From a checkpoint of a small masked image model: encoder patch size [8, 8].
Rows from block 7 of the encoder of a small masked image model, named by matrix and row number. Rows with one number belong to one neuron. Each number is 200 + 40 x the weight over its row's rms, rounded and kept within 0 to 999. All counts start at 0.
Before each neuron's rows are labels from the 100 images, of 14848, where the neuron reaches its largest size: "colour at peak" is the nearest of a few named colours to the mean colour under the peak. Only what is clearly more common there than usual is listed. The data: regions of photos with short descriptions (Visual Genome). In brackets: how many of the 100.
# gate: MLP gate (encoder.blocks.7.mlp.gate.weight, 336x128), inputs 64-127
# fc1: MLP up (encoder.blocks.7.mlp.fc1.weight, 336x128), inputs 64-127
# fc2: MLP down (encoder.blocks.7.mlp.fc2.weight, 128x336, transposed), outputs 64-127

colour at peak: pink (29)
gate.140,202,180,182,205,197,219,268,121,249,157,183,214,107,248,213,199,198,193,208,176,166,191,147,192,305,177,136,205,153,166,156,220,252,255,209,191,272,237,180,206,257,161,219,249,179,204,205,220,192,224,222,212,217,124,136,220,265,232,227,238,154,178,266,159
fc1.140,227,209,198,202,217,153,166,253,156,247,207,131,270,134,209,167,196,213,242,237,208,184,240,181,60,244,239,253,266,249,240,197,178,156,198,217,171,202,230,214,193,211,185,159,210,236,187,206,231,161,163,223,208,260,241,187,144,193,217,164,238,253,176,240
fc2.140,212,175,211,205,226,161,188,249,162,162,160,124,230,174,216,137,278,180,248,176,185,219,191,162,179,170,252,249,229,184,198,186,205,196,180,259,215,229,212,253,216,219,295,144,179,199,157,228,175,205,171,167,238,197,206,211,291,227,295,146,188,232,183,162

colour at peak: pink (30)
gate.168,238,161,171,194,176,219,181,212,164,199,202,269,201,212,198,145,194,213,188,189,213,230,203,220,196,196,222,158,225,195,312,206,274,205,172,222,196,125,197,118,177,164,189,196,182,206,190,181,198,195,200,189,188,241,194,196,142,267,201,273,250,155,199,149
fc1.168,246,182,160,219,158,234,232,211,189,222,253,185,213,209,208,159,166,221,219,222,245,215,235,199,167,279,233,212,216,186,265,156,260,252,193,225,170,106,205,150,214,127,194,206,203,227,177,229,159,239,183,161,193,298,178,247,145,265,221,243,249,125,165,216
fc2.168,219,249,246,232,219,224,233,191,193,242,168,196,249,248,147,226,288,195,231,211,229,201,213,196,172,228,170,182,293,174,176,208,169,152,240,144,236,240,221,186,275,240,216,229,173,254,241,202,163,194,215,222,209,247,199,193,131,243,76,113,222,139,175,221

colour at peak: black (65)
gate.223,196,259,196,176,128,218,167,172,214,197,209,192,214,103,243,184,229,126,152,182,170,188,226,218,156,168,152,204,230,242,177,214,188,233,195,200,200,159,282,272,158,170,201,147,235,226,174,219,192,183,135,190,174,212,175,201,254,190,237,218,151,220,272,187
fc1.223,209,215,189,212,195,226,82,201,230,192,190,214,182,106,215,201,170,202,131,173,251,199,190,210,167,229,173,178,269,258,199,156,221,228,168,229,211,230,211,245,238,191,167,153,283,194,278,157,183,221,152,235,219,190,204,156,284,187,164,243,183,223,230,172
fc2.223,243,238,255,205,234,178,210,158,257,209,187,267,249,224,204,203,309,194,289,173,211,196,257,232,188,203,193,177,204,224,135,247,163,181,176,226,243,215,195,179,276,212,191,205,226,203,219,200,154,144,191,228,195,231,204,202,167,187,73,244,193,198,196,175

colour at peak: pink (36)
gate.210,210,200,122,180,150,254,243,203,123,235,188,151,186,217,234,261,193,275,207,223,160,206,182,193,173,191,222,298,244,227,159,222,232,169,159,268,242,205,203,217,186,139,239,172,225,210,121,183,226,145,207,199,151,277,141,162,282,249,192,210,121,123,227,186
fc1.210,254,141,216,240,259,219,166,213,260,166,230,181,174,120,130,191,223,158,207,222,190,200,257,161,255,222,186,103,254,200,173,205,150,213,208,191,211,192,261,186,226,294,180,226,185,145,245,184,196,215,184,209,178,165,229,277,60,169,227,206,255,211,164,219
fc2.210,111,211,197,193,172,155,188,218,220,226,193,260,234,229,231,181,201,196,170,168,215,179,165,213,265,176,260,232,194,267,223,190,228,206,206,201,300,190,138,158,180,205,183,174,161,224,138,221,190,253,178,165,147,163,218,198,208,224,318,180,182,153,173,246

colour at peak: pink (25)
gate.166,142,223,157,184,258,224,185,232,183,222,209,195,179,217,248,189,190,208,223,186,127,126,169,144,236,101,171,248,244,234,157,201,234,149,175,183,174,209,202,126,203,184,187,229,187,175,158,239,177,257,237,209,257,160,188,236,216,200,168,160,132,148,197,224
fc1.166,255,209,246,241,194,215,232,199,197,148,233,174,257,175,162,207,206,222,203,249,270,227,225,257,152,207,238,212,186,222,205,175,177,198,223,190,278,182,195,189,222,148,257,162,214,154,173,186,256,181,121,142,190,168,310,137,141,181,198,187,234,249,273,168
fc2.166,230,200,176,179,202,117,199,258,247,160,199,203,191,191,167,161,229,232,168,212,123,246,170,178,105,138,102,144,239,194,192,187,204,204,258,225,187,298,152,280,120,193,157,177,171,167,230,223,194,188,207,203,234,163,213,188,209,214,240,161,154,215,238,240

colour at peak: pink (34); white (29)
gate.134,209,207,164,161,190,175,46,176,268,225,169,169,254,236,226,223,219,168,230,175,216,171,172,210,156,215,253,94,191,206,203,190,202,170,165,198,213,228,224,160,214,188,128,122,201,228,179,146,199,203,157,263,153,163,176,155,158,258,243,232,260,244,195,152
fc1.134,221,189,207,197,175,166,184,192,188,158,201,266,208,268,184,232,226,240,244,200,138,160,250,192,213,221,163,245,251,228,185,209,226,264,282,179,179,130,210,253,213,177,166,296,213,153,243,197,223,203,292,211,167,278,165,208,165,222,244,221,198,151,293,261
fc2.134,255,224,183,111,216,177,126,225,179,207,247,171,182,237,174,179,297,248,270,242,167,217,127,207,160,189,250,190,261,264,225,176,210,174,155,196,179,121,78,305,194,199,187,202,218,141,247,178,188,189,221,238,173,229,178,241,212,205,256,190,131,99,209,195

colour at peak: grey (71)
gate.325,200,212,215,221,161,165,136,120,201,148,143,224,136,164,166,197,161,168,252,118,225,212,184,215,181,227,234,233,134,160,192,187,271,181,270,230,253,225,245,149,139,247,179,171,229,303,238,219,161,208,146,174,228,151,160,252,219,230,148,245,219,252,156,216
fc1.325,218,246,161,217,240,208,135,111,215,239,132,152,181,180,215,204,235,189,213,202,229,179,211,227,247,235,207,171,189,185,135,240,181,209,206,143,280,218,163,219,204,174,133,218,197,241,202,241,104,188,175,219,112,185,215,268,238,210,122,281,275,208,213,213
fc2.325,228,210,207,239,223,233,128,146,153,252,128,184,192,216,267,212,240,200,237,141,181,171,259,251,236,259,165,207,138,214,187,182,196,185,171,182,159,214,201,139,139,193,140,274,198,270,197,190,218,259,178,190,135,249,211,204,155,145,313,230,230,225,172,213

colour at peak: pink (38)
gate.263,178,185,219,211,182,161,142,224,261,215,201,225,209,232,175,266,86,244,213,192,187,87,178,278,282,220,203,179,210,197,173,223,162,233,193,194,192,264,221,215,150,221,194,206,167,203,217,158,137,258,239,233,153,248,215,184,155,250,253,298,179,233,194,229
fc1.263,172,156,168,195,205,217,239,234,147,171,160,186,154,127,210,130,265,176,190,175,185,239,240,175,152,125,189,181,228,234,226,185,254,211,194,168,200,127,164,216,176,179,162,197,233,217,114,220,292,172,145,182,259,150,176,197,274,157,201,144,207,220,253,193
fc2.263,211,161,176,173,237,207,165,251,179,179,188,222,153,168,225,149,211,204,200,190,174,211,245,215,154,202,253,163,234,265,244,172,239,214,158,215,208,107,154,255,141,211,188,168,195,292,149,238,220,222,164,101,229,199,183,211,177,225,342,166,236,197,192,195

colour at peak: black (36)
gate.318,189,148,189,152,252,246,230,110,134,172,233,177,192,235,214,173,174,166,212,141,191,212,165,190,163,248,279,193,152,244,237,238,179,148,238,235,157,102,238,239,230,221,256,199,162,167,174,165,208,177,200,201,152,172,167,147,251,174,172,204,135,216,207,159
fc1.318,233,176,198,199,234,203,245,235,181,157,161,217,150,197,205,215,232,217,192,142,240,196,223,132,222,138,148,157,180,170,192,175,202,140,257,156,240,176,255,224,236,186,183,123,177,150,183,216,180,179,191,168,158,164,220,253,238,267,253,285,199,157,135,232
fc2.318,188,206,184,185,215,275,199,156,205,229,253,193,261,241,142,144,141,173,151,194,224,186,232,195,219,205,96,133,133,146,157,185,242,272,151,118,255,179,205,161,204,140,177,234,240,146,231,180,195,128,214,154,235,246,194,223,124,139,225,190,191,200,192,187

colour at peak: grey (61)
gate.279,169,171,196,132,198,186,246,247,262,206,230,175,159,181,237,243,185,208,146,249,183,165,201,200,135,219,194,201,241,205,188,177,209,216,176,201,190,243,274,129,219,213,228,222,192,216,124,236,241,241,207,232,162,173,202,218,158,170,152,255,157,162,226,153
fc1.279,171,201,255,176,216,177,203,134,241,231,185,164,202,181,286,212,211,208,255,246,226,144,146,233,202,262,253,231,177,214,178,191,181,165,206,142,178,164,231,148,226,204,262,233,156,194,129,190,249,252,209,262,128,173,212,200,140,136,134,226,170,150,134,196
fc2.279,162,94,217,238,211,173,253,191,182,199,188,271,243,243,241,266,278,239,243,155,208,147,233,172,117,217,219,217,134,167,205,231,206,171,139,206,172,131,137,149,268,269,253,243,229,236,154,172,225,160,230,197,214,249,176,232,194,239,122,204,255,173,186,183

colour at peak: grey (69)
gate.85,166,209,183,241,245,196,229,182,177,180,233,195,248,155,230,219,253,315,198,170,149,240,180,172,259,197,211,255,185,233,245,265,192,179,218,302,220,246,197,245,190,144,252,176,245,183,185,148,191,234,116,185,166,214,146,194,229,190,161,168,195,174,126,211
fc1.85,169,207,176,233,151,215,218,247,289,136,200,198,220,222,202,193,186,204,197,188,164,165,213,203,204,232,179,170,130,217,211,236,176,157,233,243,242,156,169,181,218,205,216,146,250,166,209,248,236,262,187,229,114,195,194,184,226,205,200,193,221,214,141,173
fc2.85,212,222,175,138,208,238,148,156,197,201,227,155,140,191,173,211,136,111,192,187,213,215,205,238,212,259,245,162,194,148,197,142,228,190,220,173,143,191,194,149,156,256,133,215,219,196,231,226,195,251,232,145,186,188,236,268,128,178,168,176,207,241,142,222

colour at peak: grey (63)
gate.172,148,202,178,257,151,203,144,205,215,163,128,254,208,158,252,215,257,249,217,263,147,242,156,238,211,164,200,165,234,195,213,218,261,270,192,263,124,185,217,228,165,161,238,230,252,155,171,215,156,258,200,175,159,123,224,240,224,206,161,220,166,188,234,231
fc1.172,224,161,193,193,175,228,127,131,207,193,263,155,248,193,262,228,186,192,185,173,202,149,163,169,221,242,153,245,259,201,160,179,194,172,193,201,187,228,213,214,127,182,183,239,251,157,281,265,232,227,160,264,107,190,181,212,226,226,227,212,192,155,217,247
fc2.172,275,219,176,161,236,185,253,205,146,284,196,201,214,177,207,212,247,177,263,142,230,256,207,262,237,148,223,234,232,202,170,209,155,199,196,211,226,211,171,178,161,199,134,251,260,200,169,249,121,183,192,142,162,267,246,242,206,145,257,243,201,204,211,166

colour at peak: grey (64)
gate.231,199,138,199,139,181,169,291,247,219,198,157,166,220,225,196,189,276,296,234,177,192,242,164,182,281,220,172,170,192,213,243,221,217,186,183,187,184,289,207,182,181,198,192,148,160,206,177,128,282,163,185,173,170,234,199,200,215,186,220,122,189,222,234,225
fc1.231,228,178,236,122,176,146,291,260,256,206,152,189,211,272,211,270,246,237,184,202,267,245,202,156,224,281,191,222,188,210,225,240,250,148,238,178,209,288,117,175,236,177,203,154,198,185,250,176,284,201,208,158,176,252,242,198,202,213,216,133,208,173,164,211
fc2.231,234,224,200,210,148,205,190,159,200,182,194,191,259,230,155,286,204,193,98,242,244,167,234,173,188,238,207,190,227,171,146,201,185,197,266,182,225,179,249,221,257,227,193,199,264,179,240,141,208,156,215,247,190,214,233,200,183,200,91,151,248,183,245,217

colour at peak: grey (64)
gate.269,228,206,175,186,252,139,173,224,262,131,157,198,198,170,180,216,230,167,196,213,165,204,172,165,203,133,263,177,268,239,146,176,226,199,207,185,185,146,281,181,228,237,153,116,264,166,205,201,199,129,190,168,114,206,179,262,173,180,258,243,251,162,167,273
fc1.269,218,207,138,213,138,225,203,235,230,216,217,168,221,144,237,183,207,241,254,263,190,109,206,173,176,237,169,178,176,223,178,167,210,213,222,227,151,215,202,187,206,183,190,278,196,183,147,291,207,292,202,233,195,250,167,266,159,214,191,233,130,268,168,210
fc2.269,289,167,225,226,199,222,227,132,139,236,133,231,227,258,183,162,252,170,196,216,209,198,248,143,246,195,234,248,252,145,211,108,204,240,222,158,192,144,170,178,290,195,120,192,142,199,217,173,262,220,179,222,131,216,211,142,203,212,301,188,203,146,216,183

colour at peak: grey (69)
gate.95,208,171,257,214,200,134,213,199,257,132,187,213,185,131,197,181,203,313,263,149,178,239,224,178,223,115,160,170,212,224,194,179,212,190,169,234,208,279,191,207,150,165,162,175,169,193,217,166,228,192,167,162,246,131,170,165,212,181,227,196,142,235,259,123
fc1.95,144,237,258,191,197,169,270,199,198,126,172,137,253,196,152,203,251,201,250,188,229,236,199,165,173,205,154,284,187,219,180,182,214,176,228,200,221,275,197,256,246,186,253,150,198,235,288,223,175,130,247,128,257,210,182,239,257,222,179,75,213,218,264,170
fc2.95,223,181,246,190,209,175,237,214,172,149,144,178,222,284,152,234,255,169,213,170,256,215,248,133,159,250,148,182,279,121,145,174,125,137,189,238,168,192,219,235,227,227,244,187,197,233,259,156,169,127,169,205,246,244,190,190,245,198,294,186,214,167,213,226