From a checkpoint of a small masked image model.
Model: encoder arch vit, encoder activation geglu, encoder patch size [8, 8], encoder layers 8, encoder width 128, decoder width 192, decoder layers 2.
Training: adamw at rate 0.0021, 8300 steps.
Rows from block 5 of the encoder of a small masked image model, named by matrix and row number. Rows with one number belong to one neuron. Each number is 50 + 15 x the weight over its row's rms, rounded and kept within 0 to 99. All counts start at 0. After the name is the row's rms in percent of the matrix's.
After each neuron's rows are labels from the 100 images, of 14848, where the neuron reaches its largest size: "peak at" is the part of the image that holds the peak; "colour at peak" is the nearest of a few named colours to the mean colour under the peak. Only what is clearly more common there than usual is listed. The data: regions of photos with short descriptions (Visual Genome). In brackets: how many of the 100.
# gate: MLP gate (encoder.blocks.5.mlp.gate.weight, 336x128), inputs 0-127
# fc1: MLP up (encoder.blocks.5.mlp.fc1.weight, 336x128), inputs 0-127
# fc2: MLP down (encoder.blocks.5.mlp.fc2.weight, 128x336, transposed), outputs 0-127

gate.217 135:77 52 59 72 70 55 51 77 60 67 45 78 26 66 47 44 32 51 35 57 60 48 74 37 61 65 25 55 45 48 50 78 81 47 61 51 56 64 38 53 15 63 59 74 57 87 43 24 57 57 41 39 30 37 56 35 56 36 42 30 39 49 31 59 64 59 48 26 48 32 41 39 42 17 37 53 32 27 48 50 58 54 60 43 56 42 60 57 57 30 54 35 47 64 35 59 71 27 45 41 87 69 68 58 55 47 21 25 52 47 66 52 60 50 47 53 54 23 43 37 76 43 50 44 34 49 59 26
fc1.217 145:56 21 72 38 49 63 57 45 79 56 46 45 34 58 46 45 52 67 30 39 59 70 68 49 14 53 50 42 11 63 34 47 41 62 49 42 45 37 44 57 61 48 56 51 93 72 48 44 48 55 53 56 17 51 53 12 47 38 33 48 50 39 37 43 54 60 73 49 53 36 68 49 50 33 55 59 52 44 33 88 49 42 66 52 67 26 57 35 53 52 32 76 42 65 50 41 45 69 62 46 46 62 68 55 45 44 77 52 76 46 51 44 57 23 60 45 77 57 62 47 72 32 48 24 22 71 78 66
fc2.217 134:79 36 49 61 36 52 43 83 51 39 57 55 53 49 47 48 36 66 46 54 70 60 44 31 57 32 42 23 24 28 35 44 25 49 46 69 64 46 33 42 73 48 81 77 52 69 59 42 54 45 35 57 43 80 45 35 29 35 43 47 36 26 41 45 79 51 60 17 69 49 55 61 28 63 79 42 50 77 25 47 89 57 52 61 44 53 68 43 32 60 30 33 70 52 48 53 49 22 47 69 43 41 51 54 68 64 46 62 72 50 71 37 46 26 60 53 78 62 29 53 47 59 44 46 45 36 52 39
peak at: middle right (31)
colour at peak: grey (66)

gate.19 099:46 66 58 28 50 63 52 50 55 42 47 52 54 60 73 18 74 66 58 44 41 35 21 55 55 44 61 46 46 40 52 67 54 45 53 52 49 49 69 45 49 55 51 57 23 71 84 36 48 47 28 61 34 19 37 50 55 53 44 43 68 40 55 44 71 34 41 56 86 79 41 64 21 71 65 62 44 52 59 43 41 58 33 40 05 79 35 44 50 43 38 26 49 65 33 16 19 67 38 49 37 34 42 63 45 59 51 74 71 43 54 67 41 52 46 22 43 43 75 37 45 71 56 73 55 39 39 37
fc1.19 096:61 78 26 53 51 42 31 41 55 51 61 51 53 40 78 24 55 60 40 58 34 41 49 54 70 31 70 57 55 55 76 42 65 57 48 52 33 75 57 56 80 57 23 49 18 62 81 39 39 76 27 54 52 52 46 34 45 71 81 38 54 51 33 58 56 40 48 44 55 55 51 36 28 64 58 43 34 50 70 56 45 64 25 48 33 68 66 45 44 40 26 31 21 37 38 40 30 61 60 70 52 57 40 28 29 40 47 66 37 28 64 65 24 48 60 50 19 57 71 35 59 48 54 78 32 48 67 40
fc2.19 111:51 73 38 34 49 47 41 65 39 43 70 34 53 58 49 75 66 53 44 54 31 60 49 50 45 39 47 56 52 58 83 61 61 57 49 23 32 60 56 15 38 49 50 40 63 50 62 47 45 58 34 73 21 11 50 72 52 46 42 50 70 66 48 42 80 50 58 44 60 87 31 54 32 58 71 49 38 45 75 82 46 49 31 62 48 57 43 52 49 55 62 44 43 70 46 69 15 39 52 64 71 47 43 70 53 15 59 45 61 22 23 46 50 37 51 26 33 49 41 42 52 43 97 55 57 47 42 42
peak at: bottom centre (43); bottom left (39)
colour at peak: pink (35)

gate.130 143:48 65 35 17 62 48 20 93 50 66 39 42 49 56 45 64 48 47 51 57 38 45 59 81 44 84 45 26 39 75 61 36 58 53 36 64 55 52 35 72 31 65 70 36 44 58 34 70 48 42 42 63 59 68 33 63 42 60 54 50 49 47 45 37 67 79 42 37 32 37 51 39 91 62 61 61 52 68 31 54 28 36 39 27 67 43 32 65 67 33 60 56 58 41 57 61 72 50 65 25 87 37 23 49 39 36 51 44 46 57 39 38 46 41 50 60 52 39 59 52 78 61 44 44 78 35 39 63
fc1.130 145:54 54 37 53 37 72 68 51 64 33 47 50 28 50 53 50 52 41 46 49 65 54 34 10 69 60 42 52 51 10 59 43 42 64 45 45 72 43 43 43 16 50 41 49 62 53 48 75 43 43 61 48 45 39 40 67 55 51 53 49 76 79 46 48 16 33 21 73 43 34 58 57 56 11 37 32 74 56 40 63 35 68 88 63 75 54 31 41 58 56 62 70 51 49 70 47 47 58 42 53 59 37 36 61 89 50 66 47 41 64 33 29 71 47 54 58 66 47 28 41 45 39 53 23 51 39 30 36
fc2.130 162:47 67 46 49 44 47 40 74 62 50 23 56 49 45 52 50 53 32 32 55 33 27 67 78 35 71 65 54 27 66 66 78 58 46 45 50 51 49 43 22 51 41 53 45 67 55 73 54 33 42 43 52 34 53 73 53 25 71 52 49 40 41 47 40 88 55 68 35 93 55 49 60 48 66 68 60 46 69 36 40 50 60 24 53 13 61 58 75 63 47 34 45 61 40 38 62 36 36 61 54 91 62 59 38 41 38 45 58 43 33 63 57 28 23 64 41 45 69 57 40 31 35 42 85 55 64 65 57
peak at: top left (67)
colour at peak: grey (71)

gate.191 085:55 38 48 50 56 48 39 58 49 37 56 49 63 53 48 42 51 57 36 43 92 54 48 45 50 62 43 52 42 49 56 56 52 58 56 41 23 58 47 51 45 58 65 56 50 36 61 49 00 41 50 41 51 46 48 60 50 35 58 36 55 50 25 52 44 58 63 49 51 38 47 45 42 44 49 39 46 46 50 44 41 38 47 46 55 57 42 31 61 44 48 50 50 57 58 43 41 42 57 43 63 43 57 39 45 49 54 49 41 64 41 18 56 41 48 48 54 53 38 51 48 61 99 48 53 49 50 48
fc1.191 040:35 36 89 45 30 69 38 15 49 41 47 56 43 46 39 53 41 45 54 48 69 51 40 56 45 45 71 56 52 70 06 44 28 47 59 69 52 48 38 64 26 25 46 58 43 48 35 32 56 57 54 41 54 38 60 73 43 59 32 51 40 40 50 39 36 49 35 51 46 30 47 30 60 82 39 74 18 23 42 97 44 49 45 40 46 44 47 46 39 39 55 23 62 54 53 26 72 61 52 59 63 49 26 61 14 38 52 42 43 66 77 38 61 46 70 63 56 41 47 33 45 43 41 70 41 36 28 37
fc2.191 047:38 44 50 83 20 62 41 39 53 28 45 58 39 41 52 45 72 66 41 35 41 40 41 39 24 51 56 48 55 60 59 37 48 55 28 48 91 57 56 35 51 60 77 68 62 62 53 36 88 67 41 67 57 46 45 61 56 61 22 51 54 46 43 57 47 30 39 45 43 63 50 39 62 58 65 73 51 58 54 34 41 62 52 51 56 56 75 70 54 38 55 35 38 72 34 48 53 47 44 42 35 63 43 57 51 29 49 65 46 55 74 33 49 39 51 65 57 60 56 27 33 65 00 58 59 64 41 45
peak at: centre (25)
colour at peak: pink (26)

gate.199 070:70 49 39 57 30 42 61 30 57 60 74 64 52 34 58 35 43 48 44 45 68 37 46 71 73 30 49 66 55 61 37 55 37 50 39 46 68 43 52 25 50 36 40 34 61 61 36 58 58 57 48 18 68 68 46 60 20 51 75 52 44 78 60 58 62 58 36 47 23 13 80 50 35 50 77 47 66 42 63 39 68 56 39 67 20 24 43 51 61 51 59 52 96 52 52 25 84 49 69 57 36 37 77 45 50 53 59 50 58 30 29 34 45 48 54 80 41 53 56 50 25 52 47 58 43 58 61 60
fc1.199 075:41 51 54 39 80 52 40 80 79 49 55 70 29 67 71 53 42 50 57 64 32 71 57 52 44 55 52 55 30 20 75 64 42 55 46 72 57 57 64 26 59 50 30 51 28 35 71 46 60 40 87 64 36 68 38 54 45 79 34 42 62 45 63 50 30 36 30 54 37 44 84 32 53 41 22 48 50 53 47 41 62 43 66 26 57 49 74 44 55 57 21 57 32 42 42 56 27 50 35 26 53 84 47 28 65 52 55 62 74 73 56 56 42 31 54 41 54 32 69 55 43 51 41 32 61 53 53 26
fc2.199 072:35 53 76 45 55 58 45 51 39 33 24 45 25 71 59 52 53 66 47 42 23 45 61 56 51 69 32 70 31 45 46 71 60 61 71 44 74 42 73 63 38 32 47 51 72 31 32 61 94 34 37 65 41 45 44 55 62 58 23 33 57 61 51 65 58 41 61 65 41 32 68 60 31 39 38 48 42 32 46 84 51 39 61 59 69 37 13 83 72 44 52 51 45 48 70 60 71 48 42 36 57 68 37 48 74 51 64 56 33 52 45 62 67 45 42 50 65 56 51 56 46 57 03 34 34 60 62 39
peak at: top centre (26)
colour at peak: grey (60)

gate.149 077:53 45 39 26 40 57 62 31 52 69 21 36 35 22 50 46 62 61 52 43 32 76 19 46 38 43 25 63 70 65 55 63 38 83 56 37 41 41 60 49 79 46 43 56 78 13 70 67 55 35 63 85 36 35 40 58 51 68 58 47 59 36 57 18 37 54 50 44 68 47 31 62 60 44 57 75 39 50 42 37 47 49 51 52 46 70 45 21 54 42 61 37 15 54 42 25 35 73 53 60 44 38 49 42 24 30 70 81 68 44 48 50 46 38 59 53 41 40 53 45 42 60 51 75 68 48 57 41
fc1.149 084:60 61 43 36 48 63 38 50 48 52 86 62 74 42 69 54 71 54 75 29 32 25 46 64 57 65 82 33 65 61 75 39 67 13 57 51 41 72 57 46 47 53 62 57 25 54 51 49 50 59 25 35 53 13 29 51 37 36 62 37 42 35 46 73 58 33 68 51 58 77 57 71 52 61 38 53 71 60 56 36 51 46 26 27 38 77 53 59 41 47 51 50 43 37 24 58 09 32 62 51 53 58 42 76 47 58 53 49 37 39 50 71 39 57 67 21 72 44 47 43 31 35 60 56 53 46 48 52
fc2.149 087:21 77 32 52 30 43 51 48 66 42 33 55 36 61 61 58 62 47 54 48 40 42 41 32 58 50 55 51 40 29 58 49 44 59 40 29 35 54 58 25 42 24 40 63 59 38 55 41 39 44 29 72 40 27 42 38 41 32 68 47 65 59 55 61 65 38 49 26 72 57 59 64 26 59 33 57 53 61 44 67 72 63 56 41 31 63 43 28 71 39 63 80 39 69 32 36 48 42 62 77 70 45 32 36 46 51 77 58 47 57 37 48 62 64 57 57 39 70 38 52 54 48 99 55 71 49 39 47
peak at: bottom centre (37); bottom left (36)
colour at peak: grey (63)

gate.327 089:61 49 52 31 50 40 29 71 10 47 65 43 36 40 56 61 23 24 59 75 71 48 44 65 67 63 47 61 41 38 61 67 46 53 29 61 58 52 32 45 37 26 55 43 70 19 49 26 54 51 83 78 46 52 48 74 76 50 51 48 37 66 51 39 67 58 48 50 48 40 51 22 73 55 69 27 47 58 42 73 50 47 68 65 60 37 29 57 74 66 59 57 44 56 79 54 26 74 49 40 57 46 37 55 62 41 73 48 51 55 66 25 65 43 27 36 40 34 76 54 36 63 54 30 57 50 20 39
fc1.327 095:88 47 45 28 32 44 59 36 24 48 38 38 36 38 67 75 36 37 61 61 60 38 47 51 72 51 72 58 36 38 47 37 39 41 48 54 62 46 49 48 55 43 33 73 80 22 45 42 50 50 52 78 50 47 59 67 43 68 45 50 38 58 37 50 47 71 29 80 61 26 19 36 60 38 54 35 65 44 38 51 30 55 69 49 81 33 30 48 57 58 57 75 18 66 81 46 25 54 34 63 54 65 48 44 43 40 57 54 48 57 46 32 47 58 41 43 43 38 73 52 03 47 45 44 48 87 44 57
fc2.327 092:65 51 80 14 40 38 57 48 33 69 41 54 57 48 49 47 36 68 55 62 44 58 47 69 46 46 50 41 58 34 74 44 62 42 62 54 40 24 54 56 82 79 51 55 50 46 71 34 62 62 74 52 53 60 35 65 51 43 37 59 59 45 54 22 82 48 74 69 58 78 34 36 29 44 84 46 38 51 47 22 29 41 49 50 68 51 84 69 54 78 33 34 44 46 68 42 35 15 39 24 35 41 60 44 44 46 14 43 41 48 43 58 45 37 49 22 68 36 66 35 37 43 49 52 51 51 34 51
peak at: bottom centre (31)
colour at peak: grey (65)

gate.162 112:42 35 50 55 47 46 49 57 49 62 50 53 81 52 74 56 47 29 46 72 59 58 73 57 46 87 78 61 66 38 58 64 56 45 48 76 54 53 53 46 55 52 27 46 39 23 62 54 55 99 71 50 60 50 51 51 60 46 40 10 59 58 10 52 63 36 54 51 56 53 54 53 58 83 35 45 58 89 31 39 44 43 45 46 45 45 62 58 42 71 64 35 50 43 78 35 37 51 67 56 37 63 71 41 47 63 46 51 42 83 77 39 49 51 59 18 38 56 67 43 47 49 50 59 80 66 50 55
fc1.162 119:52 78 46 46 52 47 56 51 70 35 52 35 29 49 24 42 51 81 69 30 48 47 44 43 56 24 39 42 37 62 43 25 55 37 44 57 64 44 52 54 29 47 79 52 46 71 32 62 60 00 30 35 42 62 43 54 51 60 59 89 48 35 92 37 55 57 44 60 40 49 50 49 54 28 67 50 51 35 66 61 53 57 64 40 45 56 41 43 58 47 48 65 31 41 23 71 46 47 35 35 39 26 42 58 57 32 52 45 72 18 33 51 54 45 44 68 62 38 19 65 70 61 37 35 12 41 43 55
fc2.162 132:12 43 46 43 28 51 54 45 60 71 21 50 42 47 80 53 62 60 50 45 25 65 27 53 59 49 35 53 34 44 25 52 53 50 58 44 24 31 38 61 64 59 51 36 64 39 66 28 25 44 41 62 44 43 43 25 69 41 45 51 57 64 53 56 68 34 40 50 49 36 68 47 49 51 33 52 33 40 67 69 71 61 62 44 41 72 46 54 43 47 66 60 52 79 57 35 71 43 52 79 41 45 16 15 45 50 56 49 63 45 39 52 64 57 23 37 61 39 70 66 42 59 97 79 62 46 32 21
peak at: top right (35)
colour at peak: white (60)

gate.243 072:87 60 44 24 59 40 28 70 31 40 45 55 47 65 31 63 14 59 56 60 55 55 63 66 41 65 40 32 25 34 61 30 71 59 56 81 33 61 43 53 53 37 88 54 43 30 54 49 46 24 37 73 60 71 40 77 59 76 27 75 68 23 67 36 44 55 44 37 25 36 29 40 36 33 54 35 44 37 32 48 29 49 48 45 46 60 36 44 32 29 56 32 35 54 59 47 49 48 63 37 56 36 66 49 55 49 39 49 53 51 70 51 45 20 41 66 39 40 82 54 43 74 48 49 58 45 54 45
fc1.243 076:72 57 60 14 51 36 36 57 34 25 40 38 74 43 55 60 33 39 50 56 42 47 69 35 76 55 60 47 39 42 49 52 59 70 66 63 19 50 60 52 61 24 69 53 56 14 50 27 52 34 36 78 65 59 50 65 36 45 16 67 65 35 71 38 37 48 49 50 55 53 20 41 16 28 66 31 66 32 34 76 32 41 36 40 69 63 55 42 37 35 60 31 48 43 61 47 36 25 48 26 51 63 63 40 42 48 44 43 63 51 67 51 55 25 48 56 35 60 86 57 44 66 53 59 65 70 54 48
fc2.243 075:50 44 54 46 44 53 43 56 44 42 79 31 66 53 66 45 53 45 44 55 84 70 31 30 79 50 52 09 37 41 37 48 77 33 49 60 46 48 29 75 60 72 53 79 35 41 52 53 47 39 72 73 39 64 64 41 44 67 53 59 61 38 34 41 35 54 39 90 34 64 32 25 30 37 62 45 44 63 61 42 44 35 34 43 57 54 25 44 62 55 45 49 50 53 44 71 33 43 37 38 32 55 63 52 67 62 43 61 92 54 53 23 40 42 50 52 36 41 61 41 72 49 06 47 36 54 26 59
peak at: bottom centre (30)
colour at peak: grey (67)

gate.1 102:69 26 40 49 65 40 59 44 56 47 36 70 37 35 67 50 85 62 52 36 58 56 68 60 47 42 45 67 41 17 44 59 53 41 22 59 54 54 48 45 43 43 70 57 54 05 41 59 42 29 70 81 52 36 47 63 60 82 39 46 29 71 37 61 65 54 50 50 58 60 46 38 44 41 75 35 39 58 25 46 53 60 36 63 53 65 19 49 82 41 41 39 57 46 77 32 33 58 52 29 49 42 51 64 65 44 35 70 60 37 59 23 66 49 29 56 50 50 57 29 17 64 47 74 44 71 26 31
fc1.1 104:72 39 37 33 53 42 65 52 53 48 33 56 45 45 71 44 53 47 50 45 62 66 53 54 36 37 51 66 24 33 46 43 57 43 26 72 36 50 56 48 51 65 70 65 62 06 34 69 49 33 57 82 64 55 38 56 47 62 26 40 35 59 40 55 60 64 61 58 63 66 25 43 49 50 55 48 35 54 19 49 62 59 33 57 66 66 28 47 78 39 55 39 31 52 83 44 35 55 59 19 38 51 48 46 59 52 25 86 57 36 56 35 73 50 37 46 58 52 65 32 15 49 52 78 41 73 23 18
fc2.1 102:58 70 42 02 47 58 79 64 47 42 54 24 62 20 76 30 41 66 46 59 60 48 24 66 46 26 30 46 26 32 62 30 62 41 50 53 57 30 62 60 64 78 53 57 50 56 57 38 62 52 54 79 63 50 46 60 55 51 55 51 45 61 52 22 35 63 60 57 34 55 57 31 07 27 51 38 63 52 71 63 53 62 54 64 51 40 75 67 61 77 46 53 49 56 38 61 51 43 52 63 34 51 51 29 56 32 39 53 54 50 62 46 28 43 53 57 47 44 55 57 65 58 07 48 66 65 13 39
peak at: bottom centre (40)
colour at peak: pink (25)